{"image_size": 32, "horizontal_flip": true, "encoder_norm": "layernorm", "encoder_moe": "top_k", "encoder_moe_every": 2, "encoder_conv_stem": false, "decoder_upsampling": "transposed_conv", "learning_rate": 0.0009, "beta2": 0.98, "max_grad_norm": 5.0, "ema_decay": 0.99, "batch_size": 512, "epochs": 59.4, "lr_schedule": "constant", "weight_decay": 0.1}
Rows from block 3 of the encoder of a small image VQ-VAE, named by matrix and row number. Rows with one number within an expert belong to one neuron, the router's apart. Each number is 128 + 24 x the weight over its row's rms, rounded and kept within 0 to 255. All counts start at 0. Numbers have three digits each.
Before each expert's rows are labels from the 100 images, of 14848, where the router gives the expert most weight on average: "colour at peak" is the nearest of a few named colours to the mean colour under the peak; "responds to" is what is common among them. Only what is clearly more common there than usual is listed. The data: photos with spoken descriptions (Open Images, Localized Narratives).
# router: router (encoder.blocks.3.mlp.router.weight, 16x256), inputs 128-255
# up: expert up (encoder.blocks.3.mlp.up, 16x512x256), inputs 128-255
# down: expert down (encoder.blocks.3.mlp.down, 16x256x512, transposed), outputs 128-255

# expert 3
colour at peak: green
responds to: text has "grass"
router.3:129112130161093097174081130129138137151126150142107130120097122076152138151162102095122129138120123154159096129153169103132087118145112143124163156091127130107115136116129135100079117149150115145119108129125099091135150092140113106136130136153127138116157097122132116137142118127078146119107123133122139179119071115151115123103112107115138155106094165143162182120130123133131101135159
up.12:131165165127129118119128103107156091089134088145157161127143114144100112147086161151143133111156155144133112152105139126149176140140130126127121111144111173155167115149113144150136092110074166133119128118123109119095112151128152146101122136126127107109129109131085162096092148130105106171133129101108140132124115133119157125115164113213093129147122139133136132176140105164074120118158
down.12:071133118165134114120061091129113109130145100157129113070104139153139155072147095116099146169118127161112131130131088103123106188133125100150132088107140160116157150061177088115149142113102179100143157127116167093115089167128143136114097093125120138140154143125111087167147100151162124139141124134140127138107160128117144112121161122112154121140145106146087148094106125138112119084139
up.13:132139129076149110143120163121119126130183148090134196138107145151118125119107133135128110149121123139117130085132148118100107148119113101098188131127143155137130178158154137135156174150166202123139149141128121122127097131136121149148111159159078146145089148126131132145141162128141106118132073163180066106135139113084122142090129141102101114158168125179117130145116083097130119108126
down.13:150159112061109127135122144114162106172121154147139119105154120121127122141149103106106159143155150112115124150140073154124110114143141088105091115122097122148107121158122125092108158167127131139119114136126092158078138150111105109150137123114154166112128093134086175119143130118126125127164122090080134145100122138120125134166142132159124105119070121155160122103092138095114127104172
up.14:142105144086145109080170155116105132138102142124113133129128178146127116116136145172123165097113177095122125094067123143156138155083133110121113148140109145109145157118101128149116170148118159140094106123145149144109129144143120128134101111072132106127147152132103123115125124140102107126132130125123115101130125168131112138104175120113143115209175141126099129106129093120105142098092
down.14:161134083128129160104170182154191161141114151086152146156135096121115157149131168180171126122124157171126135139100153143132096097140102127143119124154135128156141083131083111158146091100160110141128121099127144121157150108147153156121169168118139136094128118137133163144133165077168134116091137122116127086129098117124142112120097162172110138105112125088145108125125110151112145176077
up.15:179149124154105141092110109114118091111127102175096156126110123178107122117143124114150174110098175149154141139121130138157125132146149108153168132109113124151140136162133154181125110097109116147119139143138098191128126134147125104158093139131109149156151135052104136135122151144159169150142137094097131119146101097146115128088137132169093142136094155140099129139122112146109095127151
down.15:117142131113072164107174169144146185140122146146124120138129126143174109153106139152145101131109139098146112183123114111115133095118138132110086126123130143139100120142096141134153100131124114081104105113136125113164147110149107173103149159130118081119102184165132156152167142144177127121100137109117126125133173134142161141156102121126143136120156105101128114124136146090116183165099
up.16:104096155111161111124125139107155145139067095091124121132144171117096175073094084145140102114124131096137139103086128129136153165113135123144105148106164148162125128115131164138124101130118111131122117139141136124130115141077151133112148155092175121122116101141103120083094129135092072152145120144174113110135105115122107109135119145124115117173149129125106151146175126151112128113111
down.16:149134133106108121134136103129144090124125142159121151143125104120150092127128132112110159162146090104120092148189126143131120089166131179135125092150138081127120132135084104109133127113125135116139189120105111095117116122169122114115079083209122075154125179121135140158168103115119193104123132142108171148127170171126137103154123124131110112139111135115130119090123119132133115128116
up.17:104135122129114155115138091144111063084170100169134137112163109166092126139122176150139126137115098150136143161123122146133120153100142137103129096138151139138159097123136105129146131113080153135132175089150129187112072150130129125109104105116119133130119144144108146138161167152128095144152108109133150109136170120102133155150123114249075082121145137127151149142105128087104134136128
down.17:131100160109172102125148103143128146121117123140150089121095166155112127091109068126116127124135117108159109094120142127102144141129099116123146119077146146152104166130133105105143122161121124097139135158143140105107088115126142101124121123141077098152143141106136105109120089146126111140110144153158110132148148136112112061107182099021155129166109119142138129120123096172118107115176
up.18:139143096130120138038128127119117129128117150144124142136094143165125124140137124131134131084100152101149127159104102132133132126145150124121120126148114128123126146124156117160158140062148137124136117138140125199129124149133135127127141151116088108143113137098132148148151130137169117140130127098099108102124130089124124127092140119124116131165106135141081100138130155101106126144102
down.18:118129137094109105228127116086122106119159118136123143096127126092106057139126144114122151116144131119101123094156125123133137142121134124136123151131117116157141123176132163117064146160114143113109139131117115144076122150107116115142138165153136127114125101101113148085106114132068150135140097097118080165150107182106098125103114166132103116120096130123119124127119073137135124125116
up.19:132140101139151155074150097140122102064153098139152119113178112119103108145136157135148127127131097181090129121131121143087146160129146125114153140137142147151151149119110146125139127107118134136104171156182144148124082150082132137113148142097106108137095151095130153133139188114137094138133125148162136121146162117076120115148152126189126118142135109122123123091146155108090112121156
down.19:090117133173107145147114128097103154153120116128121109071116159160145105164115149103109094136114144114151115135161128109146141118164201106128118121100140163093100151142157165168132137142125130132122112098111117149108132117124115127133153120143137126133115148124140108132073106152114124116122142078114086116101148123141138123099152081106171149157170127135077136185129090134132170120107
up.20:117117098126153138106156174114104132104099130134120113123138170117082114146190124101168131085144091127128167146093118148096151105116118169139161134148121108159099147117201138118091143123138164059104139148136158135098094104125105141168126126134161121143124130109126107112157174120123138148134097125133169148153115126120118110146112135142117126139167119133157118135136071125137155145067
down.20:143151153118120164126156146118169176095127118063104152180136130109161117115127137173135100161090148104125095141166110127122118100141140097086080184137101166112088088123098154180113100081124096136126135159133132132146202148137126157120133098106143144147111123121132127136131147083113125100118133109125157075139136130132141168173072104125134125131150106165109105143119170104143164128125
up.21:155119129156145169081136126136105126131127100119122130095163121141138134119109126115137125105087096163083123137111133157087134166139169128137149164138147085124137121147071158141084103113138147118118133152158142165095064132119134112135111124136159140137097175065128128140142144091178135111166141155166161124157115083093100142151159150131127123152143098114118139105127135121109116117138
down.21:112149149158120152162082111081114101106144121155141103058142116132116108168130141137124182140108150120130106102120128100121131147139173125127124116110133151125114135111150122158128134143107150168123137132130121141114106127095111144108128139110135117130115072112149105138058127140133136156123125101148099133149097127109121125127132109123156145132146097163082124180138109107146140088131
up.22:148121145136145165110157120131088101101110106118114135132129139153114152121140162164163151108147143111157167133088134109124147142130140152134132131143148173122118173178152119138166148111127157124132150118128138122113089135132158132102121153090108103128068077099134142109118207168132155162116116123135123146146127109098099126114141116196081101192136155115138133128168106132113126159112
down.22:100135106119114132100065128161163162121116116152146119084159111131110180112130159169133184108116162132154110172060122117117166175144131150139136125148157146147160105117125104127115123129103138121102120137146135154149116143129144135148152187091128192105164069142116160102085116147143099140105126121101118133122093138135149107099147181112116138114121117110141124148095081137111151185166
up.23:126138135112125144116130094145176078095117126143139148120149107141109122138162151117138103123153132151106134128137149111116115102080161098153101115122172125153132107126126134163140132100166093128122159120134139139099091118105160119118124135107142109086119156146123141148150159189133121159159121120123137152154148113110137176156151132226085121125125136138167124170091131109059135115130
down.23:122113170135143087140125073108085123149133102161114123096133170114123114108103114110120142154149112103125136122130109152129140152126127131124123117113149092136134171116136137156104106122095179101144157138096139147102103104113113121111102105175102135147129126114077106114077097156107145166151148142146113144142118155092105063105176075065147123159112106131079121169122085161101079111136

# expert 9
colour at peak: cyan
responds to: text has "sky"; text has "water"
router.9:115116142130133125073159125152080141136114111129099132161109151127139177108113144158107170080132139103165172134097111115155123123150116163118149117126095168134105141135146086132167124104167154123184127122086145116131136137162164114155139175111123161148115066119099147116117111115141139106115101132149134130126130090131125126138152141118134127205127150114119106129160126103123174201127
up.12:105136142126155130112160096120131132124163118132177152109165102136125120115133121137127088138110114132121124131159086145132146124119134116154127140169129130117147098129135156144141154109109160120141138143144127185123147154129108132104140122130144118127125194127131128121124138120133115124134110124082143078124148157111109143139144159148156139112136094140145083162091142142085128116166
down.12:089127128132124128076119105117103117124137120116104140144139105111113171099123140132155098128141098147125149162125178130128120122132127098108125114101115128122127149132141124103221134133121134135107125103130126089128106131111120112118144092105110077150135174128106119188166145109159100118119112134133120103109147124111117151107121129123159097125138154124126182098171141141146153102124
up.13:120098174146142115149098137133114124124085151139145187123125140121088146098100102155157131119074143121141118110107187129116192184132121111152106159139146143172171159111128120153102159144138154113140130191129101112148108096128124153154149150072115082111127107139149136144113139117104089160101147165083111074166090124134161114109126128124123091133094139162131146114137134145083105129144
down.13:136108118145107120151092147124166116111145140110134123126160100110081168113140095183113205130142131135116118083113104123132123169152133110103139104114178152124112116127116089124098129160126165164132129142138150151125119082107148133106155192115112173119139087091126146097095112131103119150140158113130117137088052125111128152091138137136121132114146108138139090185098087113113121154129
up.14:110126134117167121138129078116119108086102138161148185136187140177095172127132139127157153161145123118120138121139181112118155144138149149125120126154196148149161148103136134160151102115094128111099150140131132146112087129110106134116141142116118102132121146182138159103152220136128104133102133131116132107142146122113117159097103122163114143128115156130142109137133137148107103112195
down.14:083110118158118149113090110119101073140130107105114130162116065141090141096132118105121120133129110132094132143118116133137112181114142130127134083102108152114153143120153126154154133148120188174122119111109128117123099187093122105133115101107152153139107152110123130151153084127170167168169144136163135128118136100116170121130165136105190119136131117130125135117142101090110149118169
up.15:119139105132172158133158126100172152149152097111156096136154092145147092148180142119115080137133088149108106142151116121094121121112142120120134082138099102089114108117122160134150151140111130135108112154188156150111128132094072154093133114124145135132149163132104124128142124124144124081114126135168101155109154130121087114124166117133149131105137096152156139147066130097161132080117
down.15:127153160118130100163081132097110124146121141091135149118097152125156099077111115101170097147111115100090129159160128085125115082124159115124102146103123083133147130115171152153102126095100126148159103140104133131173121117099068134112099105166127118153118147141133109137111164149108151102114135128109144106135129164139167142109118140130146144145153126092131139140157154136101088083107
up.16:164117113150087120139078106115145112122139131122134115102098092129137119156153107076136122121087145148133111144176126115118116123165161114121125158123155077117124130122129165147076119145116140200123113156150083182133133113125120116151124113122139133128133160109122120143149158112135104132131129103084134128142115107149116145129133071181114152084095130186131143148105142156123111112158
down.16:097134127198118120157093103096078125145144124134090066108125146154114086104135110083130117154105114127112148129145123140120130127138136138116140113126136125147168142096182138129124139146082132113144141120080143145138121137097080124119087083131125105193108121156167094136139115155122159150132149120104142125132151154160138138122140102108153103158139139106163149133142133140117080045134
up.17:149135114119125116140123158107128128144134156078123170117162114110114134131126142150134114177116123133130128161153138154108146115111123116106115151127158130150148122147057127126147118105102134128133114153125110136110125138083110150133096126133200122094124101127138136129171134146136149161163133143144123088141104114127114162095130131145168143125065106084135154135091118097107138128174
down.17:121120148106129118099160111146107151122129127124163177112081140111121194160116108137140126079161158109141127118097126136140121169055101107155141120164137148146098133142124076116140158131107088106173133167112156131142175119164129090102160164096116168130131098133109116101121131108137133138166098129104132138151109099134124139118145134119084140109096135163144100134116117123100164172141
up.18:111159145113165160137134095148156108130133117149132138130181107141138126113118111140140125154151065171062145131122132155078103146091134122153139109155131133104148133150118113122123176143127101140076164083149150095129103141118135126092138137151120133109105153122172110144134144122108114103157114176180118138115162158089138151140141150134125102075169130130165144161121134132120118101126
down.18:103165135096167161146091119108104079117122139139124092116146146165109092082119098093130121172097108120103148096154107149117130115139117108145092112121160133154127131105179159127115124124131158129149137112108155137112133154108118138143102088144146114134104135117171117159086113178109141136126154121121144148143134152128108106127133117125187111161160103100087130139140143146117094066118
up.19:084093134131170129125100134114125117075107126164146105147177119168073153115122107150182149119131145120137159095124142124085116150129123130099113136117159158138136117096116123135148079140109122141154152138137134120087102085106133128126156142081122127164127105145083139073095165117140130178136092118073132114143104133123126113145096084127114099144138100118132125144134120147112121119137
down.19:129148151101128138130143109106104080130103111143108132146117147131101064101098136076123097159104098117110112126181141132154117099119111149138105171146124095157204141125127154119130154099124105102144152161103125133126135151133102121156066104176138110153134191146176101186137143152111097135127126154100125131160151154141139134121122102138168080137132142108129141100143140123111116124116
up.20:126151101122149127145150117118143105078107102144106141115143147104096120136166140097178121113126108104117119116132136146103128130094128100106108145136124115149116130098087177137108100145072131145100129149156121143160107095104101131145135125155155132161147181155110101134115227178119106183136144123098125129183114140148114155137083110107156125100142115137132113139120120099154138098142
down.20:097123137111102150144130086122089113147129131120141152138144064136139138057113150102119105125178102179121136128142140179142095155133134143149163054149145170136124164099169142104135153096155178175117171142093126074120091126102126160095119093141092155090137139138132136134150116144134128154163093141143130125121127113124138092119185132141171120117108152103131149124140107133117094089133
up.21:118159146109089096174113077138175122094147106118137162128124119156124128124133121114166128164151129187115125129158140154162132161092100127131152087111161135105160143167131128131118176157126139151059149106151090113111137131115135129103112102145118133079162163148129109109125161133100125141157124113092108079090119190141138152112116142185157128077130154140097146120113121158102144108121
down.21:143130148096132102168087142092091124143153153100121116114135136140128077087123099109109132167092142125109163109145135141131176087156111098128087113144129099138137127104154162124096117095126140120185106103083150135125126166114096167141092081129129118161121136132156096151081101148123105133128152130094102142138134169149149133101152148121180115158144130144145124106153093131112089082084
up.22:180172094120137118180132080131143097096152095138126160122118105147125102140190137077137110158144114148114131126178109140115129133130159101135141158135165083146184101112154133087099126145104098142101173125127133165124142136111110124104125088165150119133160194149149116140159153133118120151133128116132155139146154159125160135146098110226112129059121154109137159133116149126139114105147
down.22:099124158136120167150080095126078112136162152090113143114148105126133119077125107093132118134138113130124134084159102134132072158102129144153145115120129099122104158119138143144124138115117166186160130127100126123088071130096110118050094106170120127122110144112106146144147117138115144142166163111139152137094144169133107129154167152114146072164169144112127133110151169140160106075139
up.23:165142090113152142189123095128133111116141105143141139083152083141118086139184123090138107138153085179115142094173121127093116155120113104148157106135168093135180103137147145113101141129124103147116163120134164148137122132102108113101120083147147109127140199141170084137137144153110142142135133131140135119138153162115151135147099131213121093060123149096135128163136144101127110100117
down.23:138103177115124120175115080121077101138178136132119130056141123157132077131127107070121123166154082116124127099179091107146138124106116136152131122121145110150117159142144167161090137129109147159161163137129092124117092112091104115101079111180107093153116155081140115142125107149080136125146165112131149131162158164103116109148146128112125090159125139101104134111154157156134098101117

# expert 11
colour at peak: black
responds to: text has "dark"
router.11:099130134129148105112146161096152166145107103153136118147138160130136148134079090126163133123135141104118113120100112173160158113153153145101113161146142115142107064138107157126088085161100155080148075141133122137134138086084121143139163143145158119130119127134091121097153086119131115147110141134123117139109070109141175100150099124121123168169175094093122128124102142181134118093110
up.12:106165156114138105155134081172119149125108170112099145097132133107076114133168155132134125171112111133097130126127128124163120172112133125116127127152088103065126189116157100102130141076105090126075177141152111133133109197124112069128142091115127143150160130143148134144160152135131112150137115106133141103123184148152114174119124161046080120103125139144165143111161137121140169118117
down.12:138167093148126152135126100143109127144139098131129131110092084114149123123145092120122120091120154145145147182125138165075129129087139181145168083134088150126117118114131147084138126123145136148117130101123126126163170157153175153147164107128136160101127114129099143133119084113159168180135129133164144129197126094162142074101159122160148145123087100136111126149102071102092129130175
up.13:141127153107122186090138103147133097137119167107132139146132103172118129089145149145118110119123109153126138145109123118143088095069128085170144097135125137141133163141137126139185162086153084134120149141146129118104104170120150104107098115097100119117138159129141133147117121133132127115129146146153156093125169143113134140106147157152111110129092179145102121132154109093122142151161
down.13:101162150097131141101111129119136092124097110095129142132140131096078107096123121116112122115129086128083120152068157103118097107119115063138148158132106105106071148147102097129144126147190120145154116126124128137104109148085137111131143132076117083143125137115077150129138123094168116121130120141144084094092130119066137138086132132135120146146146127103110136113148103134139125105120
up.14:122142136124130134106153126110166138108140118161152154116125109134125113137131096126119104125161119128148103124161132122142134142123122132127129111163131197155160132143110172124152126156141140127185139181107116113112134137107076120115157099148088140153110139124139113161110137090136138089124095171139090070112139130106088124116141136187127129162132146145169083102127130125084072102100
down.14:143125114135124116095165163159113133117130110117095111142188160091151175125112112177145101110111177105140136120097117170142179183113087120128075140092149132115131131123136154130150136120119112116115138102127145139082183149114132142107197145094143155126128124183133163113093155135167123115137142126108120153138106126131116143115113118123159131135148131175162133164135116139131182175124
up.15:108151109112151092081162131131103082126084128152137142101148126140113160136132124139125116046097146137114159134085140116042138121110134114118132136136155128152126150109130143143129120082126118115136111134076171158093086140112163124140124132089145111120107127129109117113107141197165117133131127166134157136138115089133161098133133100121152134168121117115116150126139130113066119133136
down.15:176106091125134134171163128130110193150161147088129112160141134120167092140141155138146123158132142106153130075168102120118125077128108114122095116118106144115136115139109161135129116153139063128124142111104118126131123124142085122132125159171112102111095138078159137139154116127123109135100124086094124098147163166109098199130141142110138123118104109148172114149122118094168148151116
up.16:143131093120139141125139088154139111127170097134134132129133112130117114084180133082107157109099092147121154075141157085072108135106080115141149099147117168150148133161116132145115133095168146152177161139117160126118124085131133116132109131133105147126124125104132160162155136120144117133138151152167107118150125104099086136091138115189107107156079140147121133131127078121122129135138
down.16:123103115117143104156102089134144096099103124072135147166114145120060116087155099082128145101146082142092136110084155160102123103121136125113166105168100094140085138125106104130107120138157151120154156142133141125119144116148128076163134151123085143135138089117102118106100129084136141150122115131132140106130089128127109123097143135130107121129128110098114122124152111118150087112092
up.17:118121119105139153150171105163131109153159139123154152117135123126125118129141152142116138112127099137092147111105140111106108147046062136132141122125083177132190191144109120117125154152166121129156178106122150134123120177130120105101118120106098155113135105107163141148148137130097116110132138166152109132104166160096092121083144129141122112187099141142126128155128116113115149122153
down.17:119114143093156138146094110119149111135123128099149123126136145121087100085133116112100161122147089130083123109077152126105084085108117096134152109127132106142108129144107104150113127151167138154158142129138124124093085146119140104136108127130070098131121110103136119098109113090119123100108127179144126112074112162099121133074139131134096117123120122110134123109148096140140046088116
up.18:146072120138113148147140105130134119137146100111122120117132100137116097129148148123105172139079098153141142109139142082091127136102085114131161089130092180138165156168129129124137142157179158141130155124103158092114089115122124127108121131104103162123129082107138167158122139107125105120134125152152094131138126086103125136081148112171089108175098161135143152125147067117130125146122
down.18:148131121128134111150106121136139094090098127074137135157127114089070146128153117113098168106128124137097128106080142159098127113142163094132167125165116076136097138133113099126092125136145130138147154153142130143133160105132134093155158150119100154128142061083102139107082113062110150153113113149122120126135039108115124142104147148132089113117098103101125106153133073098138105141116
up.19:099137160117139152144149116129150103125131156123099112118127121105101146124119116109133172155088120141104150103130135098121112119133100126126155157143141112088162140105132127120144138051111082134072168136166189188122090108105120088143128137122115132130185132103135147173146163157103114133158138129144127153157130168126154155124118115113130107096134137140142190127111131144110140151089
down.19:124114133158123117130170150118116152119108124114136149151128147124171117116124109131101090092092159141140161126131122141131129116116117119152155123140067154116085129110125169158158166147150117118113087135132169124143191158126097170136160106123121154119156147147104136087093158110147088055158083135121104079131138087147112132124081159149153124122154122143124134146120103143157140146081
up.20:134141113106110134105120096169109087105177127158121148104141095106132123121153142119100115089119131145145143079166124087123127145102089118137141124090132196140182157128119152123144156136171154132163134121128135106146109119157112109106110109143082111121120093120175173148129156128110113097150115178186119115127138134087117122105155146166133092196104168126180136137158109104095112141147
down.20:110152112126119131149096098130141094129137131085149127100085129124092104130154092094089178128153109127115122127118146126136088116113132122138157116132086098148111146119122113135107120143149146150155128112133107135121132101173143081158122136146081115140133099104086094113128104094086146109118137094128111110122094120158111138075139135132102107131083136136109112144150084132118092104132
up.21:167111139117142123123093117114091119159150143171103138111109128108137082178118181089118141096122168136152122154175132093133118118125084152164129140131144153121142160119134155101117142113170206157128101155134139119157121149167135105144124105092104091141138153115158203147106127152125144105145138141156083122112133146122116127136142145111122125208117152114128149146132132117123136146131
down.21:125152131116086152159102183107143130117116163123135105104070117129102123127116154151087183129139146128109132135095147086160118120118104135125147113125097100147134121125115111119111127149146130148148091135130132142131129109122140103141123105092092099131135062136116117126124119120139142079157094109130105105153088149127121131054137151128106101142139135166098125128137087159107095095143
up.22:101146159146080122106057090130133096119073176125150170123119104151077160120128082064132139132123117140110149111099150123103150152153106134111138127097146101137088142135148136156128140087124123100140113110121124173106114073108127077139140124119136128140142123112133102136133105147156098152124144116128044136131112105123155178117140125122152143139115154129134153125145106109114116102118
down.22:130106116106124157120183149134139164156135141126141117121098130152206103184142124121076139120140149120173113113159119078132109106114139134136097118141105124156093106160112146165122127137155093152132138130125113132121163126193142096162125143139090088133116137110111108136126122123128120085125116107118138115124138108090086128129169135122107149120115105135117117138139092124145160204080
up.23:118093144150125160111119129122154174130132146162139152141117098159150134145125126128121114091180143130147102078102141129160129126115148110127135114131124175163140159151087163159128143149140167151160103135133103111109114117138096115121122137134121114153099121130143127135110120078102114115119115134158104087104128104104088103126155124147134118200119156123132089132156127106132108150113
down.23:145155090121126125128139115153108109127135121111101100112127139126158130131138104133146105114090155127155148135136130130137167119132117125146104109122134135092110127110159170118136175123116129143105114119111160121133179149125110165133162119117151172096142122201139154130112135129190141125152156120104139155131117114147152132074115130126141141106130116197127133159113111109122155128130

# expert 6
colour at peak: brown; red
responds to: text has "red"
router.6:106132162145157145126148119116115132126162105097161110122165107097130128146122156123132113165100094121085088171156127105097120155171158132158143100165145139083121110139074163131142149128104115151169163140150159120121156148104118165095130108123139105094107179122106098128103135112145120129139147135144093142146148144087117151119108142166143077110156084130141102174145129125102134092106
up.12:127136118129100126182119096120150165107108086134131155161108129143135119126141081111124105145129137124159134130142167127169136112136157132126152136134114120190104122089128160131130113185162122156127106113144118144101138124148140117122132077138092116135142141171088134138125150071148159127119107141155105120071116098183108113117141101150147137139126151126113139122103115150138111108127
down.12:127115131094140168088121137139155100141142138170150128106111137156132172135129163143113179106155130124160102123121142130132117174116117097150117084131172132133150137141115094105181124153127157135109138120126119109087123132137106098142123125135142142105141178185188157208152136154144106123131103098117129146136137119108100140130133130157107150117119124197096130111122171135110140144082
up.13:110142164110113174141135116141111113140138090142151141118124115121151112105146108156101157119137092231122153070133158140122122136103135125095165101134095130143133131104165140108143154126118187143111153152119159143150118126125178133115117130143103140147131130127118134124162128129107142053169141118142139138125088116132150141133229093174092120134170134115160136111111094134139137132124
down.13:160149116128138126124140151127148160143164134151087101138126152125185102155138123152173127117120126084150090164137103156127108093109163132137103153123137157128086144117103147154147103141146109094098118125149097126143129136148093126091138167141087133131128139174111137134134159138135143116101110149146132165124151127127131106119061135131130202124169122143114133170133121074145144134149
up.14:135140148144140112130101128082126104108120116170136160112144145144131073145134123134114159121133139145128128100098128135112152097100106167064090118070142121110105147135122125143142153077116145122094125133135108151150098131116135127123163127097150125144125123154107178120158137172151152112125158131132136145145140143116164125141130139144111144129112118128138142115109130126138129141179
down.14:123112104112111091127123120167127156140084136159115112139087095139167161101114118123094210143127118139117125127135125115107105112114108105134135102158187107146141124101171099153114133128134113150180126134105133141109136092175099113120089142195127141115115118114150096155137095091112150133145141142120175138127111131170145118153172145118134124128119162126096114143130155107125102145123
up.15:130153090127140115145129118151138159111132107151095117126127127167119139116141098151160148134135125161194176084111084157122161151115116157119101123123124156127202146147154104125142125092171096151102145089111174125141123138168127120131094152124109145134131090126146165116152157132127152138137147140118151102128112107128109122130102130216102120135134140131140166152132140083121152151134
down.15:115099118106126163147100105159110061116165062101116139151165125140088131089123102129106161148151126154110139111129126114140133147126098157132130122132107084133142146158138103120117141141141143123128153165132085116097111160138188132114084132147115161131133102090115130098177111149118153130153151119138141136128107092110091088153173142102115086128118158105142118113123129150094128126182
up.16:135148146144125125103111088134167110066136095121139125089137116157106087141144160122143157137122121179145143124127139141121180153126162129074121150138100150119144160120118137134122122115101097161116149148142135131129130130148141137118119149101126160162120131138152180113143177155123130106137129140125130132138131140121107134119154092239128110147120124142165148128098161087041118150149
down.16:107169076186118130125079142111099153134093139117128064127137143135132136094120117141126092105103117138119147146110119147144077152138158077166115086092120138156168116125180148131132146161136138130091091081118143145107122148091133157135182113120129140107149117107127091122101112142142136129132117112153096119104108122140177133112152082073167114134138161125112153167093091151142110108117
up.17:114146194114149124153151158130170128142122124167115126136158157125120115136117125154133112124151140124126138149086121154127087111066121094144110116127104122105161134124144095120135105135102140089101141087114132093152170167117147141113158135134139145159113097142129150114132114149111139128158127159139175115091154126119132092135145137120105134137127132083136119110147106122126102131134
down.17:131127116090173141137145152133131127109114118120118146150115182135105111137131119138129170127126160140129121091123154168108133101103075169110122088131145080130123108114090130090137117086129136131161131143141151128165125154159156103114113147141130158104157112144132132115112127147133137140096106140119188143154136115118096110145123142132065172107109136147146127093149111117150155145149
up.18:134121160153130142126088164112116136160125148144105142111151154128133140126114147168097139122170134105113121124069125183127118126110167121115103146130128162126135141161114121130138127130112098116126078160123169111145065116122098153136117132162157125136115109093122131131149100168109136090161119183167143135134108126127143122132235105069098101177149133129126156113108122132125104117113
down.18:161140068145140134124133161121155131104080155122151095104134112132090131136179162166167177130112154132153175120106116124118147105148091136169128139124121150151133106125111128125125110145132131129131114095134147133147173100117145147121141146080118124145127110185142153138100167068151102134088130122117129117107122145151162152141086150154105117109094125122101110150144114100101118115116
up.19:097162150096145147128141126120154108121104103181104129136151184147104143101126106138157149113129113132135169113102122167118095140051113103121132107170134152119130144116150079135150173100123133102083143088106147097115137136138137122127127145143124121143132112157166143101144148147102175143148081131110183113097111115123143114122116121113107123136148130105148132129131105128166139152149
down.19:154143116171134111147162166117131131145098146102107095115110134104162088172118153153152135136105183101134132117146118114107136061170147144119091150078109133083121123189106147175115086170113072114130124073127131138129147137144124132121152156151124115147086108092121137108095152136118108107091141091096092088105104156132143127107097133128114141136148113122096129158162140128135142134085
up.20:101116092117106113147135128152137157153134136162129131150084140130132117118126138125124132116181164144154136116124180132146170149135121119120150118128081142144158154132137152155117154152135124145116089129118088113109107119173135093115142102180114147130138099140145140123123120123116143133154118132116134088116108124159113102100185144119154158154125153139106158144140099113157102152128
down.20:184120144142124093148098116109140136116161115096141135149140114124117102172130129120110110126137145141141111109135133109118174132192137128115143131134101153092120116173106165147083097158133089179169153113140133137052124141116141143114150144100121160101097069095135147069121123141091132129146136134129083120119122164124172081109146116133146096145127141158131114137134116174110091118151
up.21:100145163089154134168117122137178104144144089146115136147149143147131137102147128148135131125162107130113155122102161155110122079055113102132151115130073139111149131104165089109134111140105123126077150107134135100138137126142124128133133129158120148150112100147144149128132131122084132112124085158143176127092150121121114076170141124141120133146123143088162124099086123148148090126142
down.21:151118131083156143139118145105118122109093113119126115145139170157091104178087104113146142120097156111135105122108129197124172110150112133114101129128150078109145134152076179119113116088128108131146133091131128145124131162140127111121136135116152137109125123122130157122116138157148126165092118137102119142145149112136128114114108090110085146144143124164100135147159087149122142136109
up.22:120123143132136090181098115117182123107130120113139121124089138147082112119126142121124211132128107172125123095088152147112128136120140140136136137125102129117155122124126145150125133142153180160093135133119145101156138084114133122101081124148110169125115106148101153113198120109127112123133142145139117108177109163114127147138147151150137158137131131165111158129149130164131158128142
down.22:091162145126157181106125143170071166139101127141119111153135130158143143086104105126133104106121097131129135137118086167125067134119131109167122113160131126129117162094163135119161149075133152119140114183136132112184123128146141120089129126106127156099161146150183113157148142124156130111136148176135169151156160074148121136137137121148135103118178128084131136122116155108153120175153
up.23:118094092126122133121157176173119145173142119097095136145090149156154148101136125121079126108121165121120121150104131128154144148114136091136159144138123120146141102094125102117139112099116142119135064127073134141126150099182153140165121128158130124132140121133118150133154078108147132080124157131111167122131151164140122152163243155092121141139135129118118127115126140147121118162164
down.23:123141120156151105150046116101103133119141121113141083077158123101095112109134135121135148152141111141097154145157089124115133132108135132129121099098157149115126147059188144123125147113120175109133140078104144142128142155092113148119119080113129144172136103116122108117092112146109138157114146124174123153140079113120125125130137105111161152147167137114126150156126102139139070069134